python train.py --encoder_arch="preact_resnet" --model="model that answers yes/no questions on an image's attributes" --dataset="photos of plants and fungi (iNaturalist)" --train_examples=45211 --image_size=96 --crop_scale_min=1 --horizontal_flip=false --questions_per_image=4 --encoder_norm="batchnorm" --encoder_activation="relu" --encoder_depths=[2, 5, 2] --encoder_kernel_size=3 --encoder_stem="deep" --encoder_avg_pool_shortcut=false --encoder_dropout=0.1 --encoder_widths=[48, 96, 192] --fusion="cross_attention" --fusion_encoder_width=256 --fusion_encoder_layers=8 --fusion_encoder_norm="layernorm" --fusion_encoder_norm_position="pre" --fusion_encoder_activation="swiglu" --fusion_encoder_mlp_ratio=3 --fusion_encoder_head_dim=32 --fusion_encoder_fused_qkv=false --fusion_encoder_bias="none" --fusion_encoder_qk_norm=false --fusion_encoder_parallel_block=false --fusion_encoder_inner_norm=false --fusion_encoder_positions="learned" --fusion_encoder_cross_attention_every=1 --init="lecun_normal" --residual_init="zero_last" --optimizer="muon" --muon_scale="original" --learning_rate=0.017 --momentum=0.95 --nesterov=true --orthogonalizer="newton_schulz_5" --adamw_lr_other_params=0.00099 --max_grad_norm=0.5 --max_steps=18400 --batch_size=128 --epochs=52.1 --lr_schedule="cosine" --final_lr_fraction=0.05 --warmup_steps=920 --weight_decay=0.0 --adamw_weight_decay_other_params=0.01
Rows from block 3 of the fusion encoder of a small model that answers yes/no questions on an image's attributes, named by matrix and row number. Rows with one number belong to one neuron. Each number is 500 + 25 x the weight over its row's rms, rounded and kept within 0 to 999. All counts start at 0. Numbers have three digits each. After the name is the row's rms in percent of the matrix's.
Before each neuron's rows are labels from the 100 texts, of 14976, where the neuron reaches its largest size: "tokens" is the input token at the peak. Only what is clearly more common there than usual is listed. The data: photos of plants and fungi (iNaturalist).
# gate: MLP gate (fusion_encoder.blocks.3.mlp.gate.weight, 768x256), inputs 128-255
# fc1: MLP up (fusion_encoder.blocks.3.mlp.fc1.weight, 768x256), inputs 128-255
# fc2: MLP down (fusion_encoder.blocks.3.mlp.fc2.weight, 256x768, transposed), outputs 128-255

tokens: "order Fagales"; "order Proteales"; "order Malpighiales"; "order Poales"
gate.405 048:470527466476471476525447504457514460462509504473463510518458527488508508484471499502492510497501471491453533540440517491481504476520504545535475535505507489485514537514482513507500478532467521473497520504500505494469513455516498517475483513510494513554527481442517518475494491508443504467519468523504475524494516470475526557527539546489527487530534528515484516494520492537488482495459
fc1.405 040:495467485513464495515469530450514457464517501516462489510444483451495487504483521487505505518518495477478482531473520494463517513502525535541480494507503503475553499541512491495471505485504497457489507542498516524482468476523455497479535518500475489516467466453480500467476479521487551482521486525515470498517476475507477521556513490460513492491525518474513495526473506491460520482421
fc2.405 043:488487512496477531490491493507476465479508475515493485490483515513508476521547504522488475489483498515521489490543448486540553493456520499518506536455511507509521499513525447500511518503505501498495450469499465492506484531452505462521525531510479498458466496507487462503511519520490504507474575531526480500555450539550465517520474463463492493506493489518520480471490468478451524510535

tokens: "order Ranunculales"; "order Geraniales"; "order Myrtales"; "order Boraginales"
gate.234 052:500521499474511496508484494506532455499496506456484511532498515496481544482505478476506470470519470522494514463469494486470474534501486521517457482458543446511503478460476510502445479468473518508529506479534529493572477502523481503510482463524502508456533439498512505460530461509509553522518479509510524514511493524479499540486543496527511506494516517486488469523495512477480490549507
fc1.234 057:446500515493495507501535519510447487496477476532439486526454523491510506508515480548515527513466477484525483486486508505519522510499476551487497504544488511504514510484539506483458499520525504494525481497543481488445504505472502482490521491474508480512481487499491495491522491473530487512472513507463514469476493467546500458512486476504530499468522539456481519515477535524509514458502
fc2.234 052:538499505453555480490490489523513529491469475501489491519519508473499496451478507475500519505492486462480531517478535492492510458510478453513513484479503481534465485520505494503553502484517506450506519544489483502502499511483522510525513487501526500539474532477552528538530506534515490514477528465473517494505528489480521484465496481495499514472476492466516547483475502451572515480493

tokens: "order Zygophyllales"; "order Caryophyllales"; "phylum Basidiomycota"; "order Saxifragales"
gate.474 118:463473503490486461490549470515479501484488520514493487529472531479517491504493474512486517509529552535483529533515490466450479504497512516457517501486470513500506505497468448547513519521477474491502467463505505484450519466472453499528494525494497441496521498496484512497508528487508547556481521483530506483505549463488505504492506509472485523442543507494514496511469505541478491518481
fc1.474 114:468485538506501466492534481485499486472468495498469501522503523473488510476489465540503510496527530528463507556533499486479466518457508519448492493499490501506544526507454525548489514483515493478524460460502527476469502473491477488513477526475522466477495514524489498497488524497487525482485521524503506518530546469500525521477452477485484504458548570490510494478460481521506497540430
fc2.474 107:522499523458500448520540491487535502489498533491506517552514526561466549500512485506525472481464526507492447474511488512492531527459493513485470516528506506486468536519486533523524484531470491480497550482513489516465479521498503476481481509501475503541449507496530493475480461539492499534519465499507493519509499501498476494456515462496522455507491476511483451518522501496481492490519

tokens: "order Ericales"; "order Oxalidales"; "class Polypodiopsida"; "class Liliopsida"
gate.30 070:485517507518491497505481495469519501489495453511481508476475508475449483525471522482503515521514532486496511476527489512527468552522495504488516524532506543466506504475499500526459514471443505528492506489485505438497520517525519485533518514516513516490500472511488455531497479562528510503519515556481529552502449475485487480481517496485518484474500500516500501492516509502485493499506
fc1.30 066:501493512552483523514489506492530491519490542489498531517474438460502497518508500525488508542462525467461462522490437522521540535498541492503455507513518485515460505531545467504512491487509537498517522513519502492512471478510535501491497509428473489525507519517526513509535522518495465514472484487482488509494496457507479528494470444495501497517484451493484479446514520477457537537508
fc2.30 067:522491489528519531515475531505493507539470459469514496470478481520512506498494502508514475505532541493558515521468497530486496453504507491482461502505502491509478481503533503504444472428496487527550494454502523447470538522528535512483494505494477501464522485541484507526448469534484554505506504504516500514446572490502484506495485512504484539467484490499515504494488486460481504513502

tokens: "order Liliales"; "order Alismatales"; "class Liliopsida"; "order Gentianales"
gate.583 122:493512483516540533538506570465507472468493508534476510493480491525521524477480535522515508529493489480515496490486485561531511505494481505470507478528505515455464508537525513477502516510491502538521499530523497468479483512503500440549541474520538526457525480474479479559469439526482503549503468510500516511470489467482492471480489511498501496533518512479489513498530519515455513501461
fc1.583 127:465474485520515501518506497502473501526502485490454486507481532526482556497516452489525514477529480472486537535502484525537501505551550456508469540504554563522467451523485529509476529497517500503513491479587499504485471492498478472504485465517487525525537493513497547483510508514495475507491491524474505475497467484514474494465487515456469470483473484487498481502517487425522484501506
fc2.583 121:490520489497495516528523513536472493473512469498535494505461499526544496488526497557501469510520498486504497511518507500559478475455475516543499484523461476485505473470496484462500485544447485489530496529483547505497495483461500477525513500459544479482497497483477487528472501511504523513521513484507514557484484511481521496469478483500481500483493510454520501503532511523517505491498

tokens: "order Ericales"; "order Piperales"; "class Marchantiopsida"
gate.633 125:493477511489497490504470489495496465500505506480493498528503472469529482459491558503514500504513542457509514549537532476460533468445479516512498504541469475470482479503504517472485437473484457455494502511460504494505487447508516481484494500534512466504486489486506516538475476521493528504502495514500478506502519468507465495541504520543547519513490474527492472493518492536498516516502
fc1.633 117:514531458496500537533461478512480520507480499520493495483548521493497509509508487544485455510501509539485511501502496526489454511505498456476497486495474498547474487503519457490554527513487487507503522501503533506520528489576494510536518466487511490505488461483496487496464527467514463517535470515527520509490525453486506507488493507495478487531453517481528480497513446500483508504514
fc2.633 120:486468478464526494493566486519515464458496482500471523537497525498486511478492549493498509564521466496507470489507518509518520484481496500494538515495473545512526484518456492509440517520502486462502522513472516465491494446511526472505466471497477553506533527493456481552500479500462489515493507467489492488516486491533538468481504521498524518468490482506492515486452537521484538443532

tokens: "order Ericales"; "order Asterales"; "order Boraginales"; "order Cornales"
gate.114 042:492524526480513519486455516543516527535548499465543514518544466491447561454479453515527456487507480579527468507498516490491481518506520465485484509493490484469542516496509530488522494511489547521486494475527529506480497537474491507468503495524458519507462461490488503526497531515467528485499490507500504485549468487481491531502496500516541461473504472541513479529493519480560480500460
fc1.114 037:525499477521502509541492490527524483492491529534523514528527482455535541464530473456490444478502501495530484523509510545465486508494509483494475521487523477506494471521490491455495505493523525496474466520513542479539491504479512482504505432499495494496441471440502469544521472482456567556481500482456501510511484529497517477500510470457464455478456526513495490531488505508503521530488
fc2.114 039:522443521524489527525516489474452539518488505561488457512485526491529481540516540511469524532510489459529519476495490508490536496505504468489514499516500494506475504489511523485503483464505529496493479506482480499548477514449480497533533492490593527468485480478450494490538478536535519459520517517510522535484545503476499475543480536470494555477488454477473508490477458542527511519510

tokens: "order Ranunculales"; "order Ericales"; "order Geraniales"
gate.109 080:451508522490472514546474516491530526509443525484505529482496514510500492503520494522508487527516494511534506508522531497503489490529499493512442487505537503506500493468511544494481496475506499514528511500481510543499480542485476529516459513455512500458512551491532454498530483511475495469570465536495463499475482540528495477499500489497507479509465516479497553485579481475499454514531
fc1.109 072:552493464524500507506527472491489469491510498507459488506494531488504509521514486471527511501476521452510547489465499517511535520498489500458547546530466487483475468515497469511528460525490536546468505506507486472510480481509472475511517492501548461518506431518484508481485566517521499502488510485488511510493483494497496551471479489528482486491556511453493478482467478485467524526506
fc2.109 078:432550501506508478509455494549502537516489489479543516476500473498486521493491507463473484473445514545527509497455502503475521515504520517539497503498495475441516490456549500494458489517477514521551479484491453446481517528502502544516435514520499469466482555527446543507499463485478455489519472490531466523522503519512470536498518527513526498529501533507469496498498480514504507494511

tokens: "order Ranunculales"; "order Geraniales"; "order Malvales"
gate.743 099:474502498478513489496461504473463472532490491517491487479541508539510498517468488547534522481513511478527482462484447502512480482528515511530508504495494546476505489467514497516503515526481508493559485509524487510502491513512495479475511524494504458508470495491513476490520555495485502512499513491533486497477510493515501556485528500474491497489496481514537495501521544514490500430500
fc1.743 099:506488459489504516524555505522491515454519512459505453501475478472493491493465491535475507488515488502475530492533519546496519521484448520487482472440514540537503523497464481495533458536500490465517489510510512509484475490505509559534466498500518468478525454522477474544472488545478534520515506503518510505464489494510512519491507486556520552495473452505450528509494486504487514485508
fc2.743 095:501452484531518501477507520506503491519491505472513522460480543494495534508475499504487489477486484519473481519526535508538514470470506521500485547505519547461492493493511479471515496526533574485533449516520533510520526456474492532468493488505513473491532486496536511492501524483492499486505492485484519485546484490530499511490513510518495456560533506488460503468493494495482509494521

tokens: "order Ericales"
gate.712 141:484501452480451519483534495536492541437497507531492519473478495508487526498488525511483514504481587497485507472522477505504503485537493541491512521516484499519454523502540481447542517514493558527449500515482500509541491528467486522483458523528537486519491495497457476490522476520507498491501448502449533496486537531540459553536550482494498519453495491502476495481498514538479504514468
fc1.712 140:507477515517493455524545514502484460496501499477482474537432502521534530489516458482476495479482470507512457503522513486537518535533520477487508530510507502495545568494468538522479530506500471449541520535488515439493510494505525487514518449531444522525522527491548452551470488499483454513447476504480498451504505466452468488514524504526495475508515516492519503482476511469509524485511
fc2.712 151:486551503472482510461509528483503494500507527566488503485461489488459492510505509476507523518528482484474442513532468476518457555492490494478509510525472486501481471510499507493515532495497517484488498510484487510521481539470466498463451457453472471481515444505500446470523546544498497450493478495497533516534513481487518548492477519513519486466495488545506528460525475506465512477496

tokens: "order Zygophyllales"; "order Liliales"; "order Alismatales"; "order Piperales"
gate.196 036:525467503525531499471486531513564461493513509512494494520530517444492462448419512531477498521487522523500500519506475511537538473467492548513467477478483484511498487509497451530492491517539503563491477554484467514504495504502496510535448486500497488512492461506538476524540499490507520484474478520508488447507499481533491492501534492492543485482479494507545471463524526505489482505496
fc1.196 040:475450507476497517502489507468491530515480514501540491541473469508555537481458460498533453473482513460484454466504523452521513503514529493500486536491511519475487521494507507475522487495564501523463475515542504484490501461443491502513517488471491487443501503464538528512513507481458487525503509537513508449491529501484510510477473527512494486510435500488485494461568505510510500495542
fc2.196 034:494585492527506495493516520516504514475499537490499489492505496481488487538500514499497540485563540524509498464474497510484458530498493504514487493502539498560504518510468480458464482505527478493505512490505509530533529516494530501535502529512478525508472498499516495463495493471535477486489447528472459535513485478482506471488464498547493457517512511505453502544468518526448502545434

tokens: "order Ranunculales"; "order Malpighiales"; "class Lycopodiopsida"; "class Polypodiopsida"
gate.255 076:446467528487451516518549497470507521537525497494467540530490491547511513439537479566485461514502438514484524496466520476498487489511497500513487546441515481503554528496503484453488493497530497470497493485506511519504481486504483494504513483496459494541544497477510510480553489522477466509535481543483500526511516501516498503470479451462501470492486486528480493540508469517443553543547
fc1.255 074:503538495520516538492471474463507510508501499545447492510538532496511523487534470463535517492474469491484523503517491499513474485506493483480503496483453490553460489463483522481485509492514458508494468531454517488489480519541490472551490531489509474517497511505495545529499495529492458468512486531505508457486537491509542519462510533522467488476470498528517493516491489503504517503515
fc2.255 079:505509531510536472500487596504542462479511515465487508502512511535468503505496537475515479507484486498486492504496529495512492513470490466502474536513525483476497465465515466494525476488460468471499496470508454498507508494517513529447503539506529518524524513545471483502492525510533502453535508494505490485461529497478484488501494535519528500524475472449482525492508498490525485533483

tokens: "order Fagales"; "order Sapindales"; "order Proteales"; "class Lycopodiopsida"
gate.189 046:490470526519504486473494527524488488536485468481521529492524485495482540490469528512493495494473498486529533546487482492492487506506495512546453524446497510452545527456513481472544515496497460513523533536480500509500478467485521522516526452500447521473499468493528493505489509514525485470515503469519494536504496494483498517520514502475508491485529478558535558518520478544498491449477
fc1.189 048:463529534499509510532498524488485471498524503473502505471480537540512507489541531558510534481497493512467500490477534470499500479499512474478548473485504492504483498451535530507434458483483523548480514453503489537542519456526500499509504539485547466495491478488497464489511520497499517512501496561545518470496490480522491476478489529516446509528489521503516439453487510524511485503496
fc2.189 042:509441503478547510544491521460485506561519504475541514470509522524521489517458497504479501519503540509528522523523494485517513472431508449497482548521481451495511503500513527426484512497504518490472502457441477503491506469493513516506503502518496499511526471497517522472465467497463534526454470475528510518486483538523542493537502461493497530476524491502492544505520513538558525446524

tokens: "order Zygophyllales"; "order Pinales"; "class Polypodiopsida"; "class Pinopsida"
gate.449 041:513493487490468524454493521468451487501496536509517506487534466509505479526503526477556536466484503519509480511524540553530537482501557491483485496486471509503535458517475489486478498556503445510486474492489491555511509523487496531527473508480487528538527486543523496483533482493539472479480511498525472502479535465515478487538548457566477500468474481509505483481492559482528509555513
fc1.449 043:491524515486501514509457483487483475494524475476470482503503508520491471520461478483497492492475506480506515496494551519478472481466518505553518519487490487488543433516526510518541453502513480496509486513513479551530528480507490500492497535512469489460466490529499521441499481552547461465479477523455468517484512525493477498520547512512468510487528489516507513506514560470499495496512
fc2.449 038:473529451462446501516523486518507499494504496525512460511477489538484530504503494532516513500477490539481537468504464496500476487491506467474458502531523510510485497476468511529487551476496523512522471540480493458485531508560489515444505545503515464476491462487526496552497511518468508477530528524530514533507510501535463543521523472511515462565453487510494474504506483496505472542518

tokens: "order Liliales"; "order Alismatales"
gate.218 146:504530485425484539523542506487495528516513475517509523525457527461514512497515545533518508551484509532496434508452495497524510490498515487510473516452460480510491511473478501466495468524542501497486478536512505494455484512487485511474504549526483502505541490442524503543490529458490451450503517515527451494531499496501532511505534474469527492489520501459467480498524470465514526529466
fc1.218 161:510494477480508553483533463523526524500511481439478509484519546519512480519495513471445461513485505452497483469493493494512498498499522442460480496515532551491485454523477490499502519483477496515515469512518474453536501519499522521528507468475498530500488501529494532477505483466506497525492452503493478526483514491529494492508527485479476526465496496509506512496503516482530467498526
fc2.218 145:486510573489527460535515517493500503496472516547513496550515462527492450512557516549543539469525494490492502527508491516513484494496494531478532509502485480463523512521499509444526481526480483492533499501475441483480460498502461517495463487526498545497503562449452505485523491478485473507482509488464526478539500510525525498499474479506489501488486489477495519490494518529475479486508

tokens: "order Ranunculales"; "order Rhytismatales"; "order Saxifragales"; "order Solanales"
gate.173 057:499468537471500522546479482522509499515501493487474480480487506497489539473492525466525482514497492529522470520509511462472490561473504532479475504478538489531507455534535539491499494569511525528501522504528531471535504493489529510434534523490472519506538512543538509480492475504507492542466478537492527485506496519494532478524481468503492476449498493500508486517485479526486496516495
fc1.173 058:516466466547492480494524506493495530502508503512502565483511507474482503518486513557523544483508489479452490500455506499517475502498523496518498510457458525488481518534481474510545481496514510507469519495479441494524514481511531524562509505512548524443449452473520470465503547470522477481497524494518470477511498485529445539459532461474481478524533496542514523468480509481476476499540
fc2.173 057:483500543509481468505487501537462490507503487495515539475443528501498494524511503485474476488480519542493528471492508506455515475484486525513482544488507476495514500522449486490501511565489539521466510508468552473508494519542494501487483535545491508482459507501514515431481507477479502521489463511508501495480505487529471489512526549481529498496563497513481516500500526469466488493514

tokens: "order Zygophyllales"; "class Bryopsida"; "class Lecanoromycetes"; "order Peltigerales"
gate.535 137:441506473478520458461486525491506510496514552524527495509487439454479478482520518492515509513511506472497500498500534540437455500492492522464505463470454534434501513481497528507513497503479554526478522513471463484516519485479470594508491478480497506528514524524480526503502503526572479535494524499508505485497511475495504484532493483497507535511524515567494482508496497490502505538513
fc1.535 140:526558520496491500532514479533425524477509531484458476526528522493507510530479501488497430481493462457518472464504494531511501489504494500552486517549496461486519497486529502509507508511537500461500483508515494467499481513523513489476502457504520507482522457500524503465486504485468527479510503511510505531507471547461516515527542505472484491523495469517468445492538505450506489502493
fc2.535 128:514464493537497518462499563487499549505491471489490526509480521477477471471513469492529524539523499519495533461466500525478490493487491495481513491468496495515516455505481490519569529550465492506515496480510505463503487475513509536522522498503517483489513534487467504446491498464554485483487481503541440489491468482518543466494521504531476507485514511527565504511536517488512487515461

tokens: "order Poales"; "order Asparagales"
gate.244 162:536524513450495420506525507497497488484508490519463463474531508544517530497456528494462463499497507490470514474497484498487491535552464515507517517501517488456480527506471517491492476442491510483529517516532505501502520522485462473535492447490493496557443536510529517509532512498480535504496506521500493514534514475502485533539471497505533479446485499484534457478498498513504534549507
fc1.244 160:499525495511508470476494517505491491486516499531476483505510506489505520493474502504445506507495477508519523434508484486493489550563496479521474512509549519482523518527471515445473515475462491514492503480554535544507522482510454475522519463467498503527429490468528517512524501481442500504522483480484450510505524509482497510497472511478514456475479485500520506492485529507505516501507
fc2.244 155:488533488486501514499480498542561492499533496483473474462478499508510511545448501509488484500496454477495491528513471512477532500448489517454444538493501516523512470489514502556479508488482506498486481506441481517473471492527488474544484533503516476485516510534518499458506540518524513493538469508528498528448501500476507473497457491439473500484471506513496514499513473430506484479529

tokens: "order Liliales"; "order Teloschistales"; "class Leotiomycetes"; "order Polypodiales"
gate.127 107:488490502505465529494494461485518498494515468527515483542503506534473493464523465526489498481508496499460533493473520496485441492450525516497482505457502459493517463524504463484467504480476515506471497531517481504507487487484517511486495514531473504481526501489441506489506476497499515511535491521520479515445495517459447455471465506500519489503484528476511505491498524520504514496500
fc1.127 097:459523483476467485457479489510477483478483445492497469560496525513466479469499543499464473520547558518459505466457523484466470511491525476503464497518476483535532524503495495489472501486500507505472578509484472528491470453492557552463505529479524491463502491510549490495484488520521466498504531547513507538484511538481496443488523485505481511525463505506489507492491497523507493478515
fc2.127 107:569487456521523507481492550476494488548524502445522512499459505498531535499529526518499502495525506474530496529527498509517488514510517499486474481499501533513484525517465542481541493516484545461527495478515502525510476520495509515509481432506482461478450552474548494505489497496482466535453506476511506558516439460469513514482498513535467491486497462508526489486499523511530515534484

tokens: "order Ericales"; "order Saxifragales"
gate.147 043:506508481504477458495471540531487518472450502511471533499462510502496507474526553532499501534491508494502519466477463464542485517505503510534487495504473547556461535500516485492511462443465528495525504507514521517492462514478514462547485527527506512455501509499485471537517456536503491524481525542490529549495465499525499553482547507547506452524450468494484472489500519504473539500520
fc1.147 037:486483490520479475497476501528555480498475457474527493491512512543514482466502526502505522509505509485526487489543503521471490517497537485512503498447470498500482487522468494514515521518505534542500528468457518484484456501536527475531478510497457511469489540523479501539451495490441504482475495554504516521516447520519498522540524480492477489551500518511520538465509488455494551478572
fc2.147 041:490480510500501508524543484465494506497485479480486463501516509572502485487518489558493521532518536520506486513535528536476513488447496482471533464515512451473538457500497501519494514544529482549486512531518484520511507494530551481491513525490445542485488488495485512475504499481499520477530471447525479472480494521528510491513507473489535492435517514482488546512509500471447470532491

tokens: "order Ericales"; "order Malpighiales"
gate.19 054:501514504490503492510491484487491486483485531529516497473439484501475492517496513535541499524487521488507516490501550527501488542452447492484500499505489477490485505497494491469537470492531534528530500467449522522533506514501473473458456530475457509512506487505549505480491503506469487527539458472500486503505465482512512507480522535501484451492534522493478481491496505544487523501533
fc1.19 052:509493481487509500474515551510469463506505495469492514471535507486494494533497536470500494497470534511526476524481492531534508554480467506521507521519533491499523501523459510479474492502528484505496510494460547545520473505482533471530519475474473505510506507485518480527508497495497474577514443459537495519480505484513524468494546519519486512541460480507478521474507489527471521482520
fc2.19 052:512498512531534531507548465523479463458537521519454500461491518495525483477498487470484475506570500485500471463509517507504454468483468533500556457506504470462495564529506490508479513486498527460492505507482490505491496470485507519486482498521515532496506483501470484474520513519506513479519468504518453491483528480488515492489476526502522522551475432480521499517484459478536505493506

tokens: "order Liliales"; "class Pinopsida"; "class Lycopodiopsida"; "class Liliopsida"
gate.41 086:522497527502518468498502521515446549534482510510484481492487508487480504516469500508496471455536490478486479499442463523534511518515512488512499523448560488515535517524504477469458497503511495493480481491481555539522491510483483494469522489467452464519503490487542512511498501497508491527483480540495504497527491517497447515520493512532503491494505520465500522486516517508511509512499
fc1.41 094:565469508515498511469505499538463482509490552510446528514484546485504535498536519512513509488505468518540524515486508471514516479484542464515453502503493566498533464528475507496478476522490489514496537479482469510496529516475526496496517504495513491475515484473485505518489501489498472490530488501520433525507491566526501504519513517496506482505539488500501506519493495540487504501474
fc2.41 088:443542481492495522463511524467488476506466497532495535512501468506528474450473466529498478490565533500496506524523515522452491499516495510433507522540492487490450473446506479503500511513524500467528523483495498488494537475479508524507487491479481510503487495498503493534511462557499525480519505489508515498533521479470513543523560501494521578498469468528522512513490488446503527525509

tokens: "order Fagales"; "order Santalales"; "order Proteales"
gate.262 078:445526475499478465518511538476541462468496525480515461500470511536542508477550539514494469511530486505532545500514488473496505469498473505510506487472534510501538505487498486495516467488496523489487476471500521463547508508498514506493494509512499478472487513484463483482509519528511526496500523526474476529479515522483500500516530494468485523479501524497501485477467514511484530493487
fc1.262 075:498475525477460481503470494468490478539518487477479504478584486493490498535502499503521467504508465489529480507518482504506481472477530500526516505490521576490513475567546489484500499474481508529465523504441512528500486493502485472542480511503474493493495514530516520466464478507482535507512495482519482446505498507485581467473511533488459470510477480526541475523513502475530539534517
fc2.262 082:504500473513494484489464524501476525548535492476487512498478511456513481503479508484522473537528515494505506548548511462521479499466487573488496520566492509459509509463533476526470477481514478532498522472483471501496497492488516498549507522484498533501499455491508530556479472451489483488499485450522528467508468543476501502510521503472519486510451484519509512514535506459536499525492

tokens: "order Zygophyllales"; "order Geraniales"; "class Liliopsida"; "class Lycopodiopsida"
gate.429 020:486531468465481507515568527497515491456495514503548531502473471572517503507540484489519519498519477497445471510497454499570478524503439489450506415481496525492507533513495457537493528512507473505456521506477516502503533479488518521469513500518478497457497478497506486502472498493489498492498502492517510535479472479535465504495482481516490521496475493546492503481542520524513471529486
fc1.429 024:490544482491488533441434542473498482537504503517510502478482503456481538481504484510460470498487509547499526467508497548505494488514534498512525471477491491548486523511498512510525527493482515494442520485483516513511479551460485497486532514495520519513569479490514489501501501547555496523470537494536481505477478495507490506506529468453518501509509491537490544508507444508495499488539
fc2.429 020:504496520491514512469509509485525494532520504486504515516498481481490512449456476498476475497482465525535511465539498512540460532465471507563524454468452497520517559506524489541519535514503503485544472508499488464521503508475458495467480511497512509532528449516489513461483499545540488499468532556505473518492475525510486485448523492496525498464503495523491510538497451504554510465551

tokens: "order Zygophyllales"; "class Polypodiopsida"
gate.154 134:501498458495455490511517490536495471493534521486514533501536484483503520493483481503516550511495525479498522511479497479530465479499487496512509492464490454508514458487464485517537501515484528497515534481493471515519531474484514461457510494527472502515511532473451515462490500463479468517503499494552489530530540533483460505478529457490528500499558494525525509454496520504476499511499
fc1.154 138:529531497521477523487515497454522489442518460522529529461502530542514452462478478482498515493564475542518479535458469432478499506493524473482494476513505489526514486496511478521508490489496540482486517494495511442517455471511508477468517538448472504508491507517490517529473490475508488486470463501505530513454471479532473488537495501493486474518511543535509507472533481488508507514518
fc2.154 131:527477510507498476509511499515498520522487523510465498518529491559485506514471508489528500519480506516483514470501521510519527487488515452487468496482518465502510489488487510520511508545501453528454506517493496473467514493503491455477532481532517498504489491510532496494547493560456487503470519490525510516558477501438498525460522465493532474496503506508467460504527534500457545535503

tokens: "order Liliales"; "order Alismatales"; "order Polypodiales"; "order Asparagales"
gate.83 153:492523505547511537528493479508484448491483435490443543496489448510479516473456510530488490528530500457514524505479501513471489496518524485483522516483496500510496506495526521495483503503538519497475529492486509553527483554455496487532539503503484494480504500520480490539451486479501506514519526477502491486486534488488485533505457526500548474467504479439474430494471450526504506499492
fc1.83 150:486502515541517542516472516498483519514542468494445533530510472525491522496452516536508503483537481475496538487520516491477485479487537511496522511508513520507510472494509504480489506506533496523504508527516497518497502528465528478502543474503478512468498484511476503516412465484495536508517521438529512500496519464507512511517451523472535476466502489471477451469487474506486511496480
fc2.83 156:508556524513520522518514527540501539499489491450499548502494495486489494514513534514482494524514497517503492498540515513465511487483531476490522483469501524505495486507468491515508477482466514490532546531514489471532470505485502490484474466504526536492520498493517452558510481477504506470494505511484509529471509489506471472519571490512522443493510482517490478489482549546511500459524

tokens: "order Poales"; "order Piperales"; "order Ericales"
gate.557 058:519479524529536475531498485489501459509479478532569491495500472516510485488484484520462531506480528477456525490520506438519479496472480484483481538515519437531491496477471493519467507532476497467509496513508532487466489508523503542501506500467447467506551492477517498559476497471469485474499484535539467516469477522504518504546520522548484483524432499477513532492499524521487502542450
fc1.557 059:526494495511498456512540490473512524522501500448541503500498516488512493473502460508502452482484555496493490489486513488499515504494523488441494495561504501463479491469484511474536502495503517517515533513501492503464462489482495499534536496523487502495531496513487464476503520480504535485514536560489509489491497499511468526522538530465502477540527461506537524550523496519507517460512
fc2.557 059:467470533501497467548495517449527530481502512511449515505475548509519504504469493515516500572507530527480475476507513478469513525519469505504541459476500480522516513487518492487505496490449514539485523503504507539476507507508527487517506495484503484481523551492495473518498465524507497503479505481501469496534448491469540468510531542515503524455527543516457520466482527505481490476494

tokens: "order Ranunculales"; "class Leotiomycetes"; "order Oxalidales"; "order Rhytismatales"
gate.682 105:455489491481468479504457521521493518544462524486491465519496484500466520482484520500475521483509536469502523487511489491535498528467517471491457554519511497454488539522476531530501516508505517472486502538483513442522516460515462453498526491516482478508479520525543457497525455489493441493525494516488477444516476515532466510438507514510511505471465506514491514537489469479489484492505
fc1.682 103:470446495489480484484501492503484481538449545493513451518496497521478565465482522534496507462470521507568476503554480484527496481512497527502461519493534471469507497489489484469502529460469503482481519513480476529474517517557469430559511483505474443494521457518524500456500496479455467490533453505505480492522494491500543518492509484517522492449486516467543494472487459519484505525480
fc2.682 105:487511476485544491511513505516484503476516468537516462490492518554548512471536509578467501505508517539458549485466505413484502484496529518481468506474514525471482462500482531510436475469518463505490497458497525506518478497499519506514513515511531518483498510474495502572483499491487526500482530462454484480501533507461509494527516500473519493484495515465475513523503527495528462462513

tokens: "order Fagales"; "order Sapindales"; "order Caryophyllales"
gate.342 082:451512502510490457575567485514515484486464488479523535500534518521475491491507493495495528515515547581456505502503486492486464526476506498493462502496503491482495525521465481447491476520472477524501508512499528452466485521490546494510521530529444468520484517522522491518538487482518516533496479482473477460502511496470523475509491488466498505530502451480541482520472483534439447485522
fc1.342 080:455517479502478455532502504481549531509443503493526523534487502480501514522510521485505526520463500543497519499503501525449483522458519479504485504477485483477498495489427458458482494506483559515502539494490501492495460486455547486521531505488485460522504530489499463499531526475502531480514509506484504520533552503454523513518521507502517515487483471486557485544490505557469488565523
fc2.342 078:480551528518518518471522538493520471489525460480513506441478489457494469499482513518518492536515459474539484500494474500501476478489536487519538472495526484534505459497512550543504507546498494498535515512493527549498500481499450520537492487472491488486499507475538488482523478485496497486475526511501506468463514494500532526465508508499517506506516512477476520459493469508430490530481

tokens: "order Ranunculales"; "order Polypodiales"
gate.16 087:528490481500538492507484499528514505524570520506498538477450479510532524469497506470477486499518503480534466483485510477481473463498449486498477484489503467500558461481502522473480513502488498492512499479499502527529507500511500510512505438495487503501517491496478490491527507492506552505518497504500482490480517509513522503519483506494457468499529453500472544479535487495468476504565
fc1.16 094:512529505482510502494491534546455514552472507485472496501522483518467478551490496512488497504494518500487503526492496501565515447503510505474537468491443522475463462525449505473503508502490537528530498507492456486513458498475499474457467499484511517522500527533476511537497501478487507514487491492510481490515475538530478546463526521509521512526484474520520482534532498478509491522519
fc2.16 082:505455488498483521486505478499501457526487440558490510540463509490487492503483488553485501506477504482498501467508501524509501511535520467479535548484498510493520484519480516496490466485519482525476514473521507485531517490544527501507445502481508520457536499501504516474512516514463514531507511495463540522490522511509517510482464477457512490497531485457492526486499499495526556506494